config = dict(
    targets=['voice'],
    activation='gelu',
    mlp_ratio=2,
    qk_norm=False,
    num_experts=32,
    experts_per_token=1,
    shared_expert=False,
    width=192,
    residual_init='zero_last',
    optimizer='muon',
    muon_scale='match_rms_adamw',
    steps=20700,
    final_lr_fraction=0,
    adamw_weight_decay_other_params=0.01,
)
Rows from block 5 of a small sound classifier, named by matrix and row number. Rows with one number within an expert belong to one neuron, the router's apart. Each number is 500 + 25 x the weight over its row's rms, rounded and kept within 0 to 999. All counts start at 0. Numbers have three digits each.
After each expert's rows are labels from the 100 clips, of 14976, where the router gives the expert most weight on average: "top examples" is what is common among them. Only what is clearly more common there than usual is listed. The data: short read English sentences (LibriTTS-R).
# router: router (model.blocks.5.mlp.router.weight, 32x192, trained with AdamW), inputs 0-63
# up: expert up (model.blocks.5.mlp.up, 32x192x192), inputs 0-63
# down: expert down (model.blocks.5.mlp.down, 32x192x192, transposed), outputs 0-63

# expert 19
router.19:499519484514500540539499464459468516443500469493503499540487501511496535535531517511497532467508502475530500538526477501524512492491488465495504513457516539514512496506559542530462487513513512
up.0:512571512546492469507485504530490516498527459476467492519517479512463488499474510472496479506459524525506518499493535542458514528479531475493502483523502539491499495491475499483533496513447521
down.0:464450517496512516526498464477497521537477570511515465488508530491518515534500495498502481501502493525508471491532476473558477488526507535456499492477517485473498530509501488545497491503521466
up.1:499471535478528466524530516496537511491526502509523537494453488552524482482494473480552491532468527483479505533505518501527450494442493508515482512516535528454494463511475512501498474516525527
down.1:506514504513508491499500490469428510512519498487495476502503536547514481509503470469499471470523511494479479473514478534517480507499490501501561519475482493505454488544517468498482528465525513
up.2:492481502508534517476507478500502494487550517489503500496467526482506537478494492474486478499460516491517497515495481496488506512506476502505505484527490494524461512459500511466537469473486490
down.2:498513494500481518515504560544493516514507499536492492548539453529523505496495504495506497500530505508480494499482529461497483487508491490461485505481485452469529522501484503508478508449515498
up.3:488510464502518466461461539446528483482513510476508546454461464503505504506556524544526510514518497523517487494513469520489506486522538514494518490517499475508474532435458501484513511526508523
down.3:510480492515486468499489502469475467517478466516477500507496476472530508496507512494480548477483476523509548505500451467491494530492521456543464485450473521472546463534489495510478489497510489
up.4:506510479527496481474492506522480497499505506460478527505474481528481468550556531541512471517486465507534506483512532481530510517511514523496539501532456503520507521509496499476516480516503482
down.4:471477490465503525505503484507515507493509474521523477477489517500513517449459481477509499515507537462498536505498512478476471479469507482558465505497536495520437476525486513559475507468488528
up.5:481506519496461507501499548442429527464482483507490505479532495498524481506520516502553546505535496505512471509496496496529511504525519502526516541497494511488489504506513489433515541518474467
down.5:508500499533548477475497430523503486527491548498508498502534495483499525521531516511496499495469519493484494490497496533517518461518536552487451479481507440493486488520467508536500507512494535
up.6:459490472495506475477490481515522518506472538491547511486452473523522521478495503490485532561544509492505560477510527519478457504525470452491487507486523483540480460476466490496493493517509522
down.6:539464540508504478535517499452530479497514498492465470513520491523497499515523478474478466471473481507461433534492461473536522525465524547559514480527503502430514485537506490551511502484502480
up.7:498508525478522528488520488483494511476500515489481495485484542507545490509519433468432533505542577460494520516507510502491506505460504477540497498493507457499487489441538500509497525546550451
down.7:496503478493516502524498503520522497497484499498538556495530473447452523500515506530539510501492432486500491479519531505495502471507489530429502494487514526500533493550463527521547460496475507
up.8:477474492507494464495487486516454512476466524496522494530480464505511531482526545484513491514527499495498549496508503488502546502479519500499470474440443502527496493504501496508510470505490491
down.8:510531510514484551491505498490535468516522513520454497526537514501466506506465451518505507500456525517503467494511474494508479503498470511516500512492527518462538503537478488469493493481530501
up.9:504503474468511497514512510516455481511483549456519518544490525492484509526493560445489523436513530467485484533470542503517527450502487501515487471497506551501491546504447487534499514492499523
down.9:497486486509501515507474458508511541480538498538500526496512471480505493502493470535513497494491496511494505503557455493514494478491495491515511507507478496548525481467509544476449479488530469
up.10:537556529477480511499512525508501514514481507540444523472501448543497496461523463499525502504506495513477507521506451467503524516486504512534488503524507444509487468520496495495503516460462538
down.10:498496502507509501537525489490504451489455496515577492494438508463517456514502465498519516464501502493476531489461524490520484499504457473487462519491522513496522528484530488499472505512524495
top examples: voice: female

# expert 16
router.16:483503515514511514505501461471523484484498518506510528511498505501517496511518495470434476505529507505514483495492494504514499470481495528473521498485468526494507476523484494525523466466555526
up.0:507500489508508475527410491562470592506485515489488502528474500491432461499509518490498537518500485473505522467476509512522510511476474483488515485473472503442491509505491471464500505509506507
down.0:467513440483505519488504489499494450477468479507527493457501499509487490480507493512533476470510504539478492529576525450499464468452503496515486549494496520523489479512449534499474522504522484
up.1:490506536525523472517469534511501502531519523484468496500480515496476497478479510515443517523531471510503476489498576499479519513493467526520529500474488479462473499505506470489491531512534542
down.1:502488505491453520516484520442468491531510464531538456468515555511502499486533500491518475494494540512529501512531471488462498497511488492498489509539516482504528502522511529524487475459494530
up.2:493532530462542510462494480491538508505474483443536521483497444475501494526506508509481538492511509538461488525499516530479503471545504501514456515455489479493463526477493526540547522527528446
down.2:505489507547470496502473499477499550534481489503558520528496491510488498450521542501515525514447474477479507486543489470501521461515528459497476474529499517471514472524469486523476492500468525
up.3:483489511518499504504519525501504524456489546527468492492497481497501530517522491517472518544499465510541491469482509536520508473522490479531480554471501501490511515497469513461487487444489483
down.3:500476496499499450531470513526531517510514497507490500535514470489477535533534502511512448459522511528480489465475490469495493497482534515455502532488520505493512516525463493426517498521503524
up.4:486502501498503542509465506486444521521503442500512469509469481503500502503476507478505494511524502482526551502464468479492487506508482540525515453495540509484514515500509528508490480517542528
down.4:519509486523506462513500510489551460485514497491463534519469518535531513461478535478534481477520437490451503488502472487528548496499499479478479531476528489491496485502500474500505527482470493
up.5:546481471514487494525511536516481518517469508518493494502474439494536444511469533490500513479502495512482487496490488521500510538499487461469512446448495514532516493524464509502493495533500496
down.5:503554509552501515482483513494456508476493501488506486513524488523438500460505491514503525537511537483516547482522484508481460478530500452487514475510530543451494506485461497526531503515494464
up.6:508520521487473504468490518503504495458508484482466492483515491516464443527517484490533498544504475520508492483459525496497467537507551518516452501510483496502511486484450528445516481521510513
down.6:460529517545500512495489523451530512485485515534464476482494489502498500520503501528497507521523516497471542524481563528424494490470518500502514483515514522538522492462506545512513526502424528
up.7:463478487515512502486469528487526502552534506482488501478462489474537495493516527531516473472448486532542477521516481506515506531588502496477512511563491514501497457516490514487486454449492510
down.7:492502510507493509498510464509533454488489485498484498479498517514531490482498462509520482529529505489500477488514504528509478536484447486479473504536543494494465497451520491523499507515516536
up.8:466511489485534498536505498467488545512498503541519467474515512481491491476472491495482500549493509480493527460509521467489492486468522452518483488499526468503479556501553486494458503501505515
down.8:466440447511482477491478531535513496503504480437515468486495501500515506492479519497515507482498496484482482499526487521501479516480444491543492494468529491508507484482462480513509505507523455
up.9:505499497528534495506528464487484509504515491511487467533490549490482525561521432523512506555480491505491451481477493494474549509517492430481492517481469513460506468533509522474511498461462530
down.9:481479491487497469454487503519501526524533527500463511478491515456562498533513522499492485448510505488511474458476559496483527490524502495491447501535489482514562512506520486509465518516530499
up.10:490508477536499489499490472494502515471472492490508535518484536507491551485497502524461469481484491487466491514459491492518520568481556492518525530552490467480507471538489495440406554505543515
down.10:504473495500485534554518490504505492508511508500530507487503495485537528477470473479490514511453487540536481468491477489528489481482514462517512475543505510504474528530493521495478481516559466
top examples: voice: female

# expert 14
router.14:498520486515466471497480479476483533523482501524492486464532475493485500524474507514517500510498534528512477485491543550487498519484461455482501517472492538471491499529479483501487473497540450
up.0:473515508515465475487490517466510538522437521508497512520444487513474524515457472543488519528502500514471525524541525558500503526500534491516499485511521495512516502524476446484492494476487487
down.0:535479506539492519498506453526481467527473433475483514497529504515474486493532473528525485484471511544465483494525511514503478494485502527503478504529469482509477452497506532462500565495500502
up.1:456535541507494488446528491516525466524484520520487532512529525498523489489496553495516526427541500487497496508494487484472525486489529500518478538515490474487522513493514511496510503471497523
down.1:546508499493549519498515530476494491478496490471483530535501465479503503514515505533510461523491485523500515542498490471533470446515486533492480499520486473518461472496545449488459492545525542
up.2:493492532531548514499560499504515513486500495490471524549545511505462489495530496477512483506499451535482559506502460475536478507524473469540526555488502458520517494506513486450506514487481540
down.2:469546485500481523492514514514484492518518502476510519501521485482478476528499475499523516513487491476471530510497519483500454474500479501531449491498501515524512478518488489505511506546512507
up.3:499493463492498456479527476475463503515413479498441517491494540529469473520467480492487508500500491536507534532494510475507506521524513497493493506484498459528462503508448485490467514506498501
down.3:508498501518498502513488513530556494491501509534528452453501502511459523484491432524513527542534571514480485489547517488539516483493494485498465457465478494507498499569505480498491529498470523
up.4:523460493509495464521518496442496503526542500487490516513491475485443529467497505519535502539485532499496533492547496520508497539515528480436500519459523473500515469508496484499510483490500543
down.4:510520476480500506465513517509527504514528499473468521415504553508476520478488470494524518493490525543515507491539491475516499497448492502478497490534520517514473468533492527469493503500488487
up.5:517490502541458520518484517538512441504514542488522513488475510543497552508485455527466512504520491457490493502457483517540497464509488513513537503500443520536558510498543509539465494532495484
down.5:501512484481465457480492510485477486488501479453495566526498526494506495494499515452511462466477510517577486519477561478491495518452534464485466493519522508541464481505519532539521550491526495
up.6:533523501462460519462508467503480535510481515490517472498493470542490511511504491495437509541520498504472500518513527493479462464464510480506516484487512506479506551478465550485532521526479500
down.6:501467514490488487492486477542494472485489527469509469488500472471479445510481471539536500490491508496503454515500536493491531493560488528485467514467490447520541491531495506531500489516508478
up.7:537522526449477540503469520486496495494540474515541462523501480507498512469524466484502474507476511541470524485491570452481493480492464481547518513498509495509472510493542516492506515475550513
down.7:560493512545471540518480519509520513484525507478524535521526533467520499501507500510480522477499479492504470433495502454468495438487531492482490479523522488508456480490534511490480517485486504
up.8:487491482525429480490492480492490542454508475508514487467503514474513500479511509495439503513495487456520553543492460491521518507511515483505526493495518470465513488526475506457489518517500495
down.8:502488522468486480509526525524524513568510502473480496494472473477499512504468459504490472503539516506469445471496477443533503480507479498538484475519537504492498504515478512486537479513507474
up.9:461511515532478492462518511504550484483542505473479476521485528507513531513461514542509507507517487523517487498496527485508497545495475513497511467499489537517485538503517459465467475491491516
down.9:526500450537515493518495495522509507512470417515487470490483532520502488525506509515491504465505479515497492508496463499502463477465473584470480516498497472438542453524534478468524482515526493
up.10:498495469482549470495529491522493433480555496520502517514464442506523517488474528467520518499527506529481544479495509522506466477493487509532482502485496501518538471488507506517497526488491518
down.10:495490536532493470470497492504485519517472512479451520468486519480490557494525472482516528526491473491506498508480529509463487495462535499476472499512507493521505523514532521524542521510496492
top examples: voice: female

# expert 5
router.5:497477504494477505520507510518549531494513483502501508532523468521475469487492531509507496514511496494541534482497501516482495477466552548493520482520505515530485446522499543475499534487507562
up.0:496525527515558496480440506479485499493505487503516528503539527483569479468514504517513514499478515508507501504517474486493480494521461493520487451463509473509501533483536502531535507506541487
down.0:536471494515494518519522526493516488507503515488550497490454490547463513484489476520524458485504488537461525464511471527481500478485520471517514498464482510412481506511519496543492543489477534
up.1:491555557467478491488522542494458476468556525501508476515483478526523531506477526484482455495481538505498508535497508522558433470536490503523538510489481531505497516502495515515462478523526561
down.1:518505510504503519499494470529506459513482477483475536513482509523486508504477500523490535499465503485480483504465505476476498464529479516498468492502478520551497488454525506505494476480502477
up.2:491454520510518463541488509491554509491484490514464480499518512497484481446499514526479477502462498521439477490494469490462497509512507526507495512553483460477486548499478520527527508477505469
down.2:519505492499508546543517455487510487486496503479508494468501490501453491507498470471507513554526499477546506516514579481496496517489536474500470495505491472480494497483524515529502518523473561
up.3:509483453528478500471491476517486503499492545458482499551483506499470508485525541511473487499504497511549533515470468491459480466531567526476445496482551512548528442547524498527511500493492437
down.3:495507472481544509469458515509531498518502442499506519490528544486511484497522518523541512507527524486468509505519465497526491509446500529474525514502495469486497477510553508494513476509536507
up.4:495493494477492450514495498509524490508549471530476535527515560512497510505469543484500492458480498518464455487483524524517465521469507517510515548462506526496503519484513492523519446496495486
down.4:511471479540507529480504451460515490485479516470510493472481448479507546491539483487531527491505543528520511539515493496491519535543492519550500510540507506475521497515503480449497548511490495
up.5:477547490573497498496510489518495529490511525530504486492492460505509491510513510540519469468519516515468534482539491481515534475475494522456484516523471489517496474549544510477432505491488519
down.5:475543482537514501456489534498501469504487527487526479475517507487519522503441486478515496482527480500526512466489514528488475532511492516464537464515490483499487485519476442510515493488519499
up.6:469503495484495473522499560517507518489498499524499531509474491463492449489535477502529469532530523501514470520480539449494513500475481480496532512544509480508485485523486485547506543486542525
down.6:484471485475476560468496516531488503515514496519420493482482537505471533495482519485528528488515532468472482474506494463469503526517485532530503507473503544514475520492508529507491517446564465
up.7:455485526502470523471472493503499498483525492477497472551497458531499521465476522491499496515493502469491532512524471493518559516561460474495484520463529519514502475568499511515495457513494502
down.7:492511504512488486501508527516506497460466518477488566477514500460525465486552499513485512479543473521487492512463539464481499534501493501497497528511486458523486520473531492512495473537513526
up.8:487507484484529510511536498518491520510496515491479470498519522459512490522530470531504488452490515520523505493511536455488482479481482493498504506506511465502511482491489527466473477496494464
down.8:504432440521514480547490513522476500519461502494515539495460518505495474472453563473537477519460533543478482502538473519496494495483493484513485546507505464513501506505483545446491533459493541
up.9:531503510485488460474550491512525483510522484497471501544506518458494472519482493490516449499527505479480508491450499468476475525538487522503530495510493522435441483533491505524522459479498472
down.9:500529542498530483496522523517474483483483497505486488495471510459499504498482474493524476513484529519518490531480489494481501435460499501502520491506521525511512512463518511524472544469533516
up.10:471528505458507440503486485500512499515459513486507520484508513485498523544504527488525497493522488544522512519498501508458518498474525528510499554542449479526520494452467492569528480515484509
down.10:523549507484508504520453507471527440469477522560516473489466534510527518514530475444527513451477492464469495493501490489485472535515482499518492497468516523521507527532484543503480497481449512
top examples: voice: female

# expert 12
router.12:554487546517546521498497557479509507531464503486499514487498506544521447475467512560517467495527430487477486475510499494561526524515488547499519493494494499521479521489485513474509516476532455
up.0:506550539487520491482532561535493446515471520477530493507542506509493502508511487446525491465497493462488477533485458487520509469499497550498494499463496476486498495517523536489529488520491480
down.0:495479467511516524540462478472493550519531510514473482495489500491491541480458498512466533535501501538470539491549468508461510514489505468513527534512474488498509534490503475459448508502484480
up.1:502478478465511486526490541523523478533542517536496491494488506494471495481541472469545475497509500514499489456480529540499535527463456520487515486521514492458540532508497489467471491453491453
down.1:523531505490522429530510519448493463533550499526544461441489501502494560491516492511561486492470472511516493516446484463513501488502454497512475531525526530489481526515492475478504508497488499
up.2:543476508497558533490518543454521471543472492429481491470505521482501506487498464457505497510522493538529533501503473530478482498483516468481486528523498496497487500494492499493513476514457484
down.2:486534474521515479489507449517486488491498505492505457506475466493503475550502481483509501483500481448524494484534499491501517515484450521473478522467564508512490474490521475495487506539481500
up.3:505516482481529467496480482539530478505496504501533510518534540445550466489486518481508525515457523461536546509448499467501455533501503507472496495527510519495481447507491486523483541484515519
down.3:461479525486498516491519481501491501509512517563459481506502478485480510487484490492497505481514524510507477518513503518519535478514498474509480488495492506493483552470493499496480482507490503
up.4:515489501488510525508507511510493489493499483497518503493458541498591552466506492520504484509490533482483489503517490516476474489523478500469504502469472486496482480492481446511471524486522485
down.4:496494490512507527499538535476503522528500533472485480501533523514458471476466522459502502509486518478547498529490468491518509490500504497459538494502556495553468522510498525504503521503448511
up.5:481525517500483464539512530488496514497518521520533504535523498519472489464500525503468499480480543531459475437531507523529516515511487552487526497498524525534461482518508503509532520472504549
down.5:489481563461489525486450505503500524492563496497499522499540509490484459486497519555524542502497516548519515490513510536480504480506504487508471499527512515481482504495501534490511473467484509
up.6:521459498492508525498523548524475507472526470579528481518530542477521480479539495520535492497485505487506462522463510473478494452510477490500501548525502460533486504481508488489541536507462483
down.6:555473466473515464486501511516515499561491488437452543494443476494476511491493486502515495482545502531498559484532472517541478524463537493503497464485544513494486494515483551530451529484516507
up.7:511486449469445533460499515524506500496500509465546491463495515469484467497499491553474499482487493500480502503522502444518495475524498564540523516517509540548511504502467501493516511493498522
down.7:462484542535507499516571507488492493508440523514497489506517533494472495530487522517523526499510504530491481520487486463487501510480493487487475516453498528463494510491484481479470481525565520
up.8:474464479530512509525526517448515485458495486509517535503456494532514524565468503492545531485481516489507444500476531488534518472458476485504522469465487502484510531549527504532509499498531509
down.8:520459491463512471498491472468457517521519543475526495517519505514526481484521528492513519490510455517483530473514489476524506498538506480522492461516478484473561470496496486531480493513446527
up.9:479466492501473474523486494481485537513569505519502472539502509499457483532542516531477496527503523494456493488482511484513472502548530478498495480506496504540484540521469517430511435556520489
down.9:532506496519525559528481449526501515487459528522504531483461507508510519513493519520531499493464438543497480508506522534449536505475463498503505522476499524482558469458505491522499524497501503
up.10:518483478492513473465486479481501493505527452492486501532499474507467524504487494465484501504527509461497526495521491548536484541498515503526498526522544466503536457529502544495477486516487536
down.10:497491542511509492485479503535483504453488514500462507491527523459475471470559444476551451492491523509469498502528482504472537443536508501474521500528475517502509497494518468511466470473469500
top examples: voice: male

# expert 26
router.26:491481481469490528458474548543505518531485512505484488483502497474483507504503471510521536492461504536500502485488511488470500515505483475459476523491465514467512502488472477474498504544471492
up.0:490501538513505501518511485509535531470506506525511467517494502523521552547491495505485482467510473516477482471476540434461503538482501492500536557520524478475495502475518477483464480511528467
down.0:525501495537513513456533466495486510506509495506460485489493506485481514494489483483518486528511514482537531507524485498508513506525496507536456467494498483469523519537521506480495448491510499
up.1:461473503535504470490482506500504492425503460520531494513467506470459497463494502507487516506508509435505502497526503561487462480488493480518520528477432463519508474467517506501507522454513481
down.1:497524463501534481478484518500501503505487489496512443504492475454489538490485497515532510526495489512475523504496513527506508481551524489516466515506529494524451478525473538498484479505545464
up.2:491463457495499468545497492488519509544503493508525500528503572507548489471508488466500524541473522522492514483506492482515497495544516498492514509492437487526445456495510483500503520500467547
down.2:494544504529505494498465513477504515469539463446445515495511511479510485490518473513545470431520513498553509532559473522461525503522450499502500520479501498502498499529540498496505507523530517
up.3:489528508502508534493495539543518544476505530496533516471497493440523483488516508476475469544505497514525528499528492535475442463529477490509537514505523450505493475521459468501560542518516486
down.3:505473515463462484467510517491533493530487448523560549486511534491470496506528468498521476505513475495546463483460488506525476520481515484482540496489506502469505518469510514503519502576452493
up.4:485470527531509507472472500539614540513483491485526520493496492454492497474562469483473522485492513486481526526508509457525529489524504482465477482492501531508494507522506468520506549495498493
down.4:512510485480471509493473488519462531516532501473442529493536505506466507496464480515511504485505485510522469469501526514480491477505485515500516478521512516533466514532503504497547499538492448
up.5:538533481502475503494481470490521531485516517493539527513506514482515526457495510505513520482493522462487513503456503494524493495489508526466464532555515477469447483490481500530503521547516511
down.5:515490556479499487491532484506491485485511522482489480527486511495479556543501507479484520481473474506476551496558523486482487533555519499495515484536501499499495532460522503511507519499467477
up.6:471472499476517516483457499487498437501468487525523447497493490478497458489498493548530468511514474513531492499504455548499505459514502532471519494502534513473495485491505471502513485514489506
down.6:504511486509513454489495468546513521506439499508477471522515549490448505483482504445556579466504555446423459490527505505506529504475527525510477500478473488492508535505491482495524533514518487
up.7:480498505529502540428486504518520429488512509480525470473498513504481481488538500491495515503520489531497511483465487522505514476561491472511465494452486480514518510475541541498549468484517502
down.7:511463507500514487513458489499518526512500477505465529538507517502514487508463485471466498480553551487485511466510479508534480491503497475552515505503507544481513454512466471483460514522520467
up.8:481481456534456522483516530454524485493556479503521491465507519481482517469491499481487498522508533440481513478478526463498509488498563515474503456468481500477485473498512492445507515502510521
down.8:496515543495500488428512473530484476514495484505501497512503479528518550516483543524501494486531563502500507494529537480497496515500521469475502544480558513475519482506534514510448479538499495
up.9:509476458484482502479485440502463493513502496553515492485473462502535490507481498508482501553504508522448479463479535473484499489507551482509524545508493527501505528522472482466474532505513556
down.9:518519495524480500494472507503537512471487520510537523470488482490470514471486559512500489484496507474532523520465472484471463496476510482505487496519490487505465514504474551560508551469505485
up.10:479511449457493525520456506517475515456488527496531505526508485525481508512491561542512523539489487469493511505510493441489484469490506471506517461539524476489462542560509484513517521493487507
down.10:487507452500512484504510480508548472487538483502459502489499492466494494462477495506509522491532513512534522494508536537516486517532507524527484493477519485493511509479551518487446517505492476
top examples: voice: male

# expert 23
router.23:516499484512504521523474480478472532492494499520531481475493477495510516503551485458485515496499479527503536506489479476530531447516461474488544502510502503490516498492518487524485518482506462
up.0:516468525544475523528488479483501483466516537499487497504459551447524527514523481449528485460504518469472465500512511451466521499482510533533515517555506461485495439520506482496507482483495485
down.0:486441455487474468463497471471532480466501483514528534527548498444482498479492505463517486490518518547553514495481533497538517508497515480491502468529476496502533479506467454452496546490503484
up.1:541513535513476501504503475519519522526464488540489496507545502491469482473487499459504507528494497519514514456509484552512492530506471491509451516531535473501501473458498483471526512559462438
down.1:478520489509521499490497492515487475511487530525490492565530471454507469491514535529503458472474499487505517477508523527493504471537534510489565472489481461545523491507492490494510494451520516
up.2:498504500462498530468494528509505530474508532532532509458492482485509491503497518502505486498516512472491509466470526536512496503524498483485507477497492557486486502518472506488501512505511455
down.2:496513527506482505515470454511531489458556474517492515467486491537499510461524485446520490478478500438476509550520518485491446498531493512497560533535492481503460527490492473511546476492490529
up.3:497529502483485496505545537495572532495491485504505499468469543492467545484484521541463488513497483489493527492505505493502506503475489460484512491497543516547486553469519480456495543471518471
down.3:506493526461529478486513467513499486510528508536533497493562478451484506479522493498507502518506451471507505482485476500455542481487469471539489486511489448495480515473499490511484487481486504
up.4:527488508463453502467497467526486481487561518508547454500517501503523459510500485493502507510456491497502474469503502476472511493491501486535472515500475532471497547499512530479516508486494494
down.4:533508492499498519493515518487490495524500535497499470512488474492548496535460459511488465496498473515506516490507504500450471499517529558488491518524512551471503552508503529473470475508494514
up.5:483490508500516505472497521526475455477497467485498510531491475500523460534481537524551484525506505503513523500465474491488484513510517513480501501525492510472494527527435534521522465497500519
down.5:496525520490524484484483457514475462530480493450529461498524541523508509499552465470507496510469494509544518468525532506518476517525543456502506470527528513514482492500514507536508486500511505
up.6:491453522541502525528468539542449494488523458472480490524520481484542430523521490428492479473557537450477530494526497511486470471485517516502490509535484470529476487478508493488498490514496516
down.6:513471519482477482504473521499525509536492503472488522523516521503480552484521516575518505483545463502527512496459507487543552549498494524497507557513530454487502465504509501502511481472497486
up.7:513490557497502519494477466511503466507514511480457525488484515489497508528487500495529521544461494514465547489495486481469491477521506493522546505500536528505527474492488459498527488496513523
down.7:517501464523502479513467511487495514508530508514528498504530493499511494502523503460553508492468538460529479506530533531489466504475503550529477449487506460561472477516503498490473476493540505
up.8:482519478478543487462473522482511497513497516482527488514491503472504540456525479469553508510464495525568500469488486516539510529535500493493522464470506518508522506501468522523492447488505551
down.8:508477524507513481559512472477499524520468462475505507509501496529521509520500498460474547469505478513508533469503466489519486514522501474521491535482455516524523468470531531470501523526490518
up.9:504480499497528533498505499475512533504507549533491535501514454503545463492427476516472518520458500514485470515500479490463547457529511515495502492506495508540488473454482521500498488516490553
down.9:539570537496493484508463490510506478534487483478530505506505530472500487533480476497565481499521506454485474480503513478454515487483505463517478501535495549523473522518520483493500483482460473
up.10:505484510503493533493526487467482505513506475518463502496525486537522481506518501495516564519473495491491495468461515502500497487493524508505514552491507521548500504510512509477494463502435494
down.10:519513526428482505537493515487486521545494493506518502471452493514489498517509531515526488535482523507510511522542513487493475500521488486462494525476452508496471534464446555493531499515519482
top examples: voice: male

# expert 20
router.20:505503494530526499448506529479500480515462495453498489501528471478502480526523470489509529509508540508525519506521537495473456457494509557511461533543518511507543489457503511539502524497495536
up.0:507511490535531496478486509485512533511497467523446472516513480460524506511511469495515479470526495478517544504505481467499472436513505464486500527535496522530503512489471492468487501534475513
down.0:492508477508482529499501521506494490515522496482529532514443462542482483489496532488509530529501489525491469504477524543463540505470467489495498502489493463507496495513534501576492503483499511
up.1:505516476470498516482525526499447484475505490536535483508524545490511493505492489484446490553483515522523527473493515452505516513470468485507524501520470490472471523497512519492521467499516482
down.1:513488527482512520481522529523445537508479536437466511486487519506508525501501512479484488487493539480523453486469577491507490482480528496469481449493521527483505480509482475539493500519511512
up.2:494533517524490514526528524496506475499507489511491499516478500504500491468535496525485516495485489540508507497538532456468482457501489511479513499476522518510532518514444461518483487468483470
down.2:494481499469515520508495542505508504508463490493503483501495499535461514502457468510546528526510548523493481516497515519535527498475497449462535510481501480528495497521524533519497499502509467
up.3:511528482505525517518486500532506501539499505543498465536480508528462512474457481489512488488485451466538478490492514515504528497483500453495547527488531489465487509539447477514461545465524501
down.3:493545522529482528498481484496469456494518549480523523470523444522484488515531517527515444497502477492484523496515513482508502508510519535478501507514526479510503491508506571517479475519473483
up.4:520439520471535523497497548492504526500483508553482493525471487500441513524515497486565500535545466455493484493468466524514524481473520545483517513520511518537501509497478488532518489506493488
down.4:508539511498467495493461507508482511498524510521468479491497491508534464497452517522503492476474516534519519495478549537465494511505502502515526475527484515493497528519505536470485496505512460
up.5:471502443554486546511473512489507517467484492499523513504530487489466501544509500530473504526520496541467504497505498522523529505492499468501500493479481539496524476531498475568508522484496486
down.5:519482509477502505501512481512476504530480509511486504538462549444527477497516502461539498435522500513499520465505528502476474493526565484500508454511532479490523486485497528491466486500473463
up.6:500478528455533506510516484524492512499502471527482493509504447479523519481522499471505517486539527495512534492451492457463530503466576544471520518497497518512468512462522490487549474505500502
down.6:486505504478471470511515536499520500516505536525533520478463477519476469523495493469505493490489557500528523544529506499497487449465467467530476497504481473503533471508449515515464531504507469
up.7:501525490569466453512514507471491434497537487455522453553510526487469505473513519477481489513515521487541500503485497515520541546539529482498525514532501482511479489537500498552505466501456473
down.7:522498523473541494535564515537503499528476537494478536456516540523521451518532531512513508493499500489490478474536488467496515486435462508492472509528524503495449561499471536479481501489533530
up.8:484475538494449503531535536517505479512497524492487542535517515523547529510500476471527492500541521491519453519497517482500509517480521481502478506523538511491510511504500510502521448480498484
down.8:514491501518512530495488493489507520503494536502478500419549473504434510487524504528498493482460511543507542446497500512495465501505511500435525525509437490516489482475509504499513476467478488
up.9:491470513468476486490527539510518517505491502499500497512469501548491466537522516581527473543522455460498433492490518494475514492488489498497508543535502485461539477498483512505509481481529475
down.9:495548488534490472501533528546510512489475523496511484571511500508508508485476472469536480489456492530494536484470511538488481499527501484468486514516505515536503509447524466552495493563503497
up.10:486526506545467439520501534471479559516538473480538475510520501490480477531510529532524508525505502497545489533514500462502508487549484495499518484538468490495531503462490467499515444542486480
down.10:557481509490502540537476488465510482483472522494475509467475462563497522531528515536473468500490462486503442497547445547528533526435525461541490509488486502487503502488512537488495473447537496
top examples: voice: male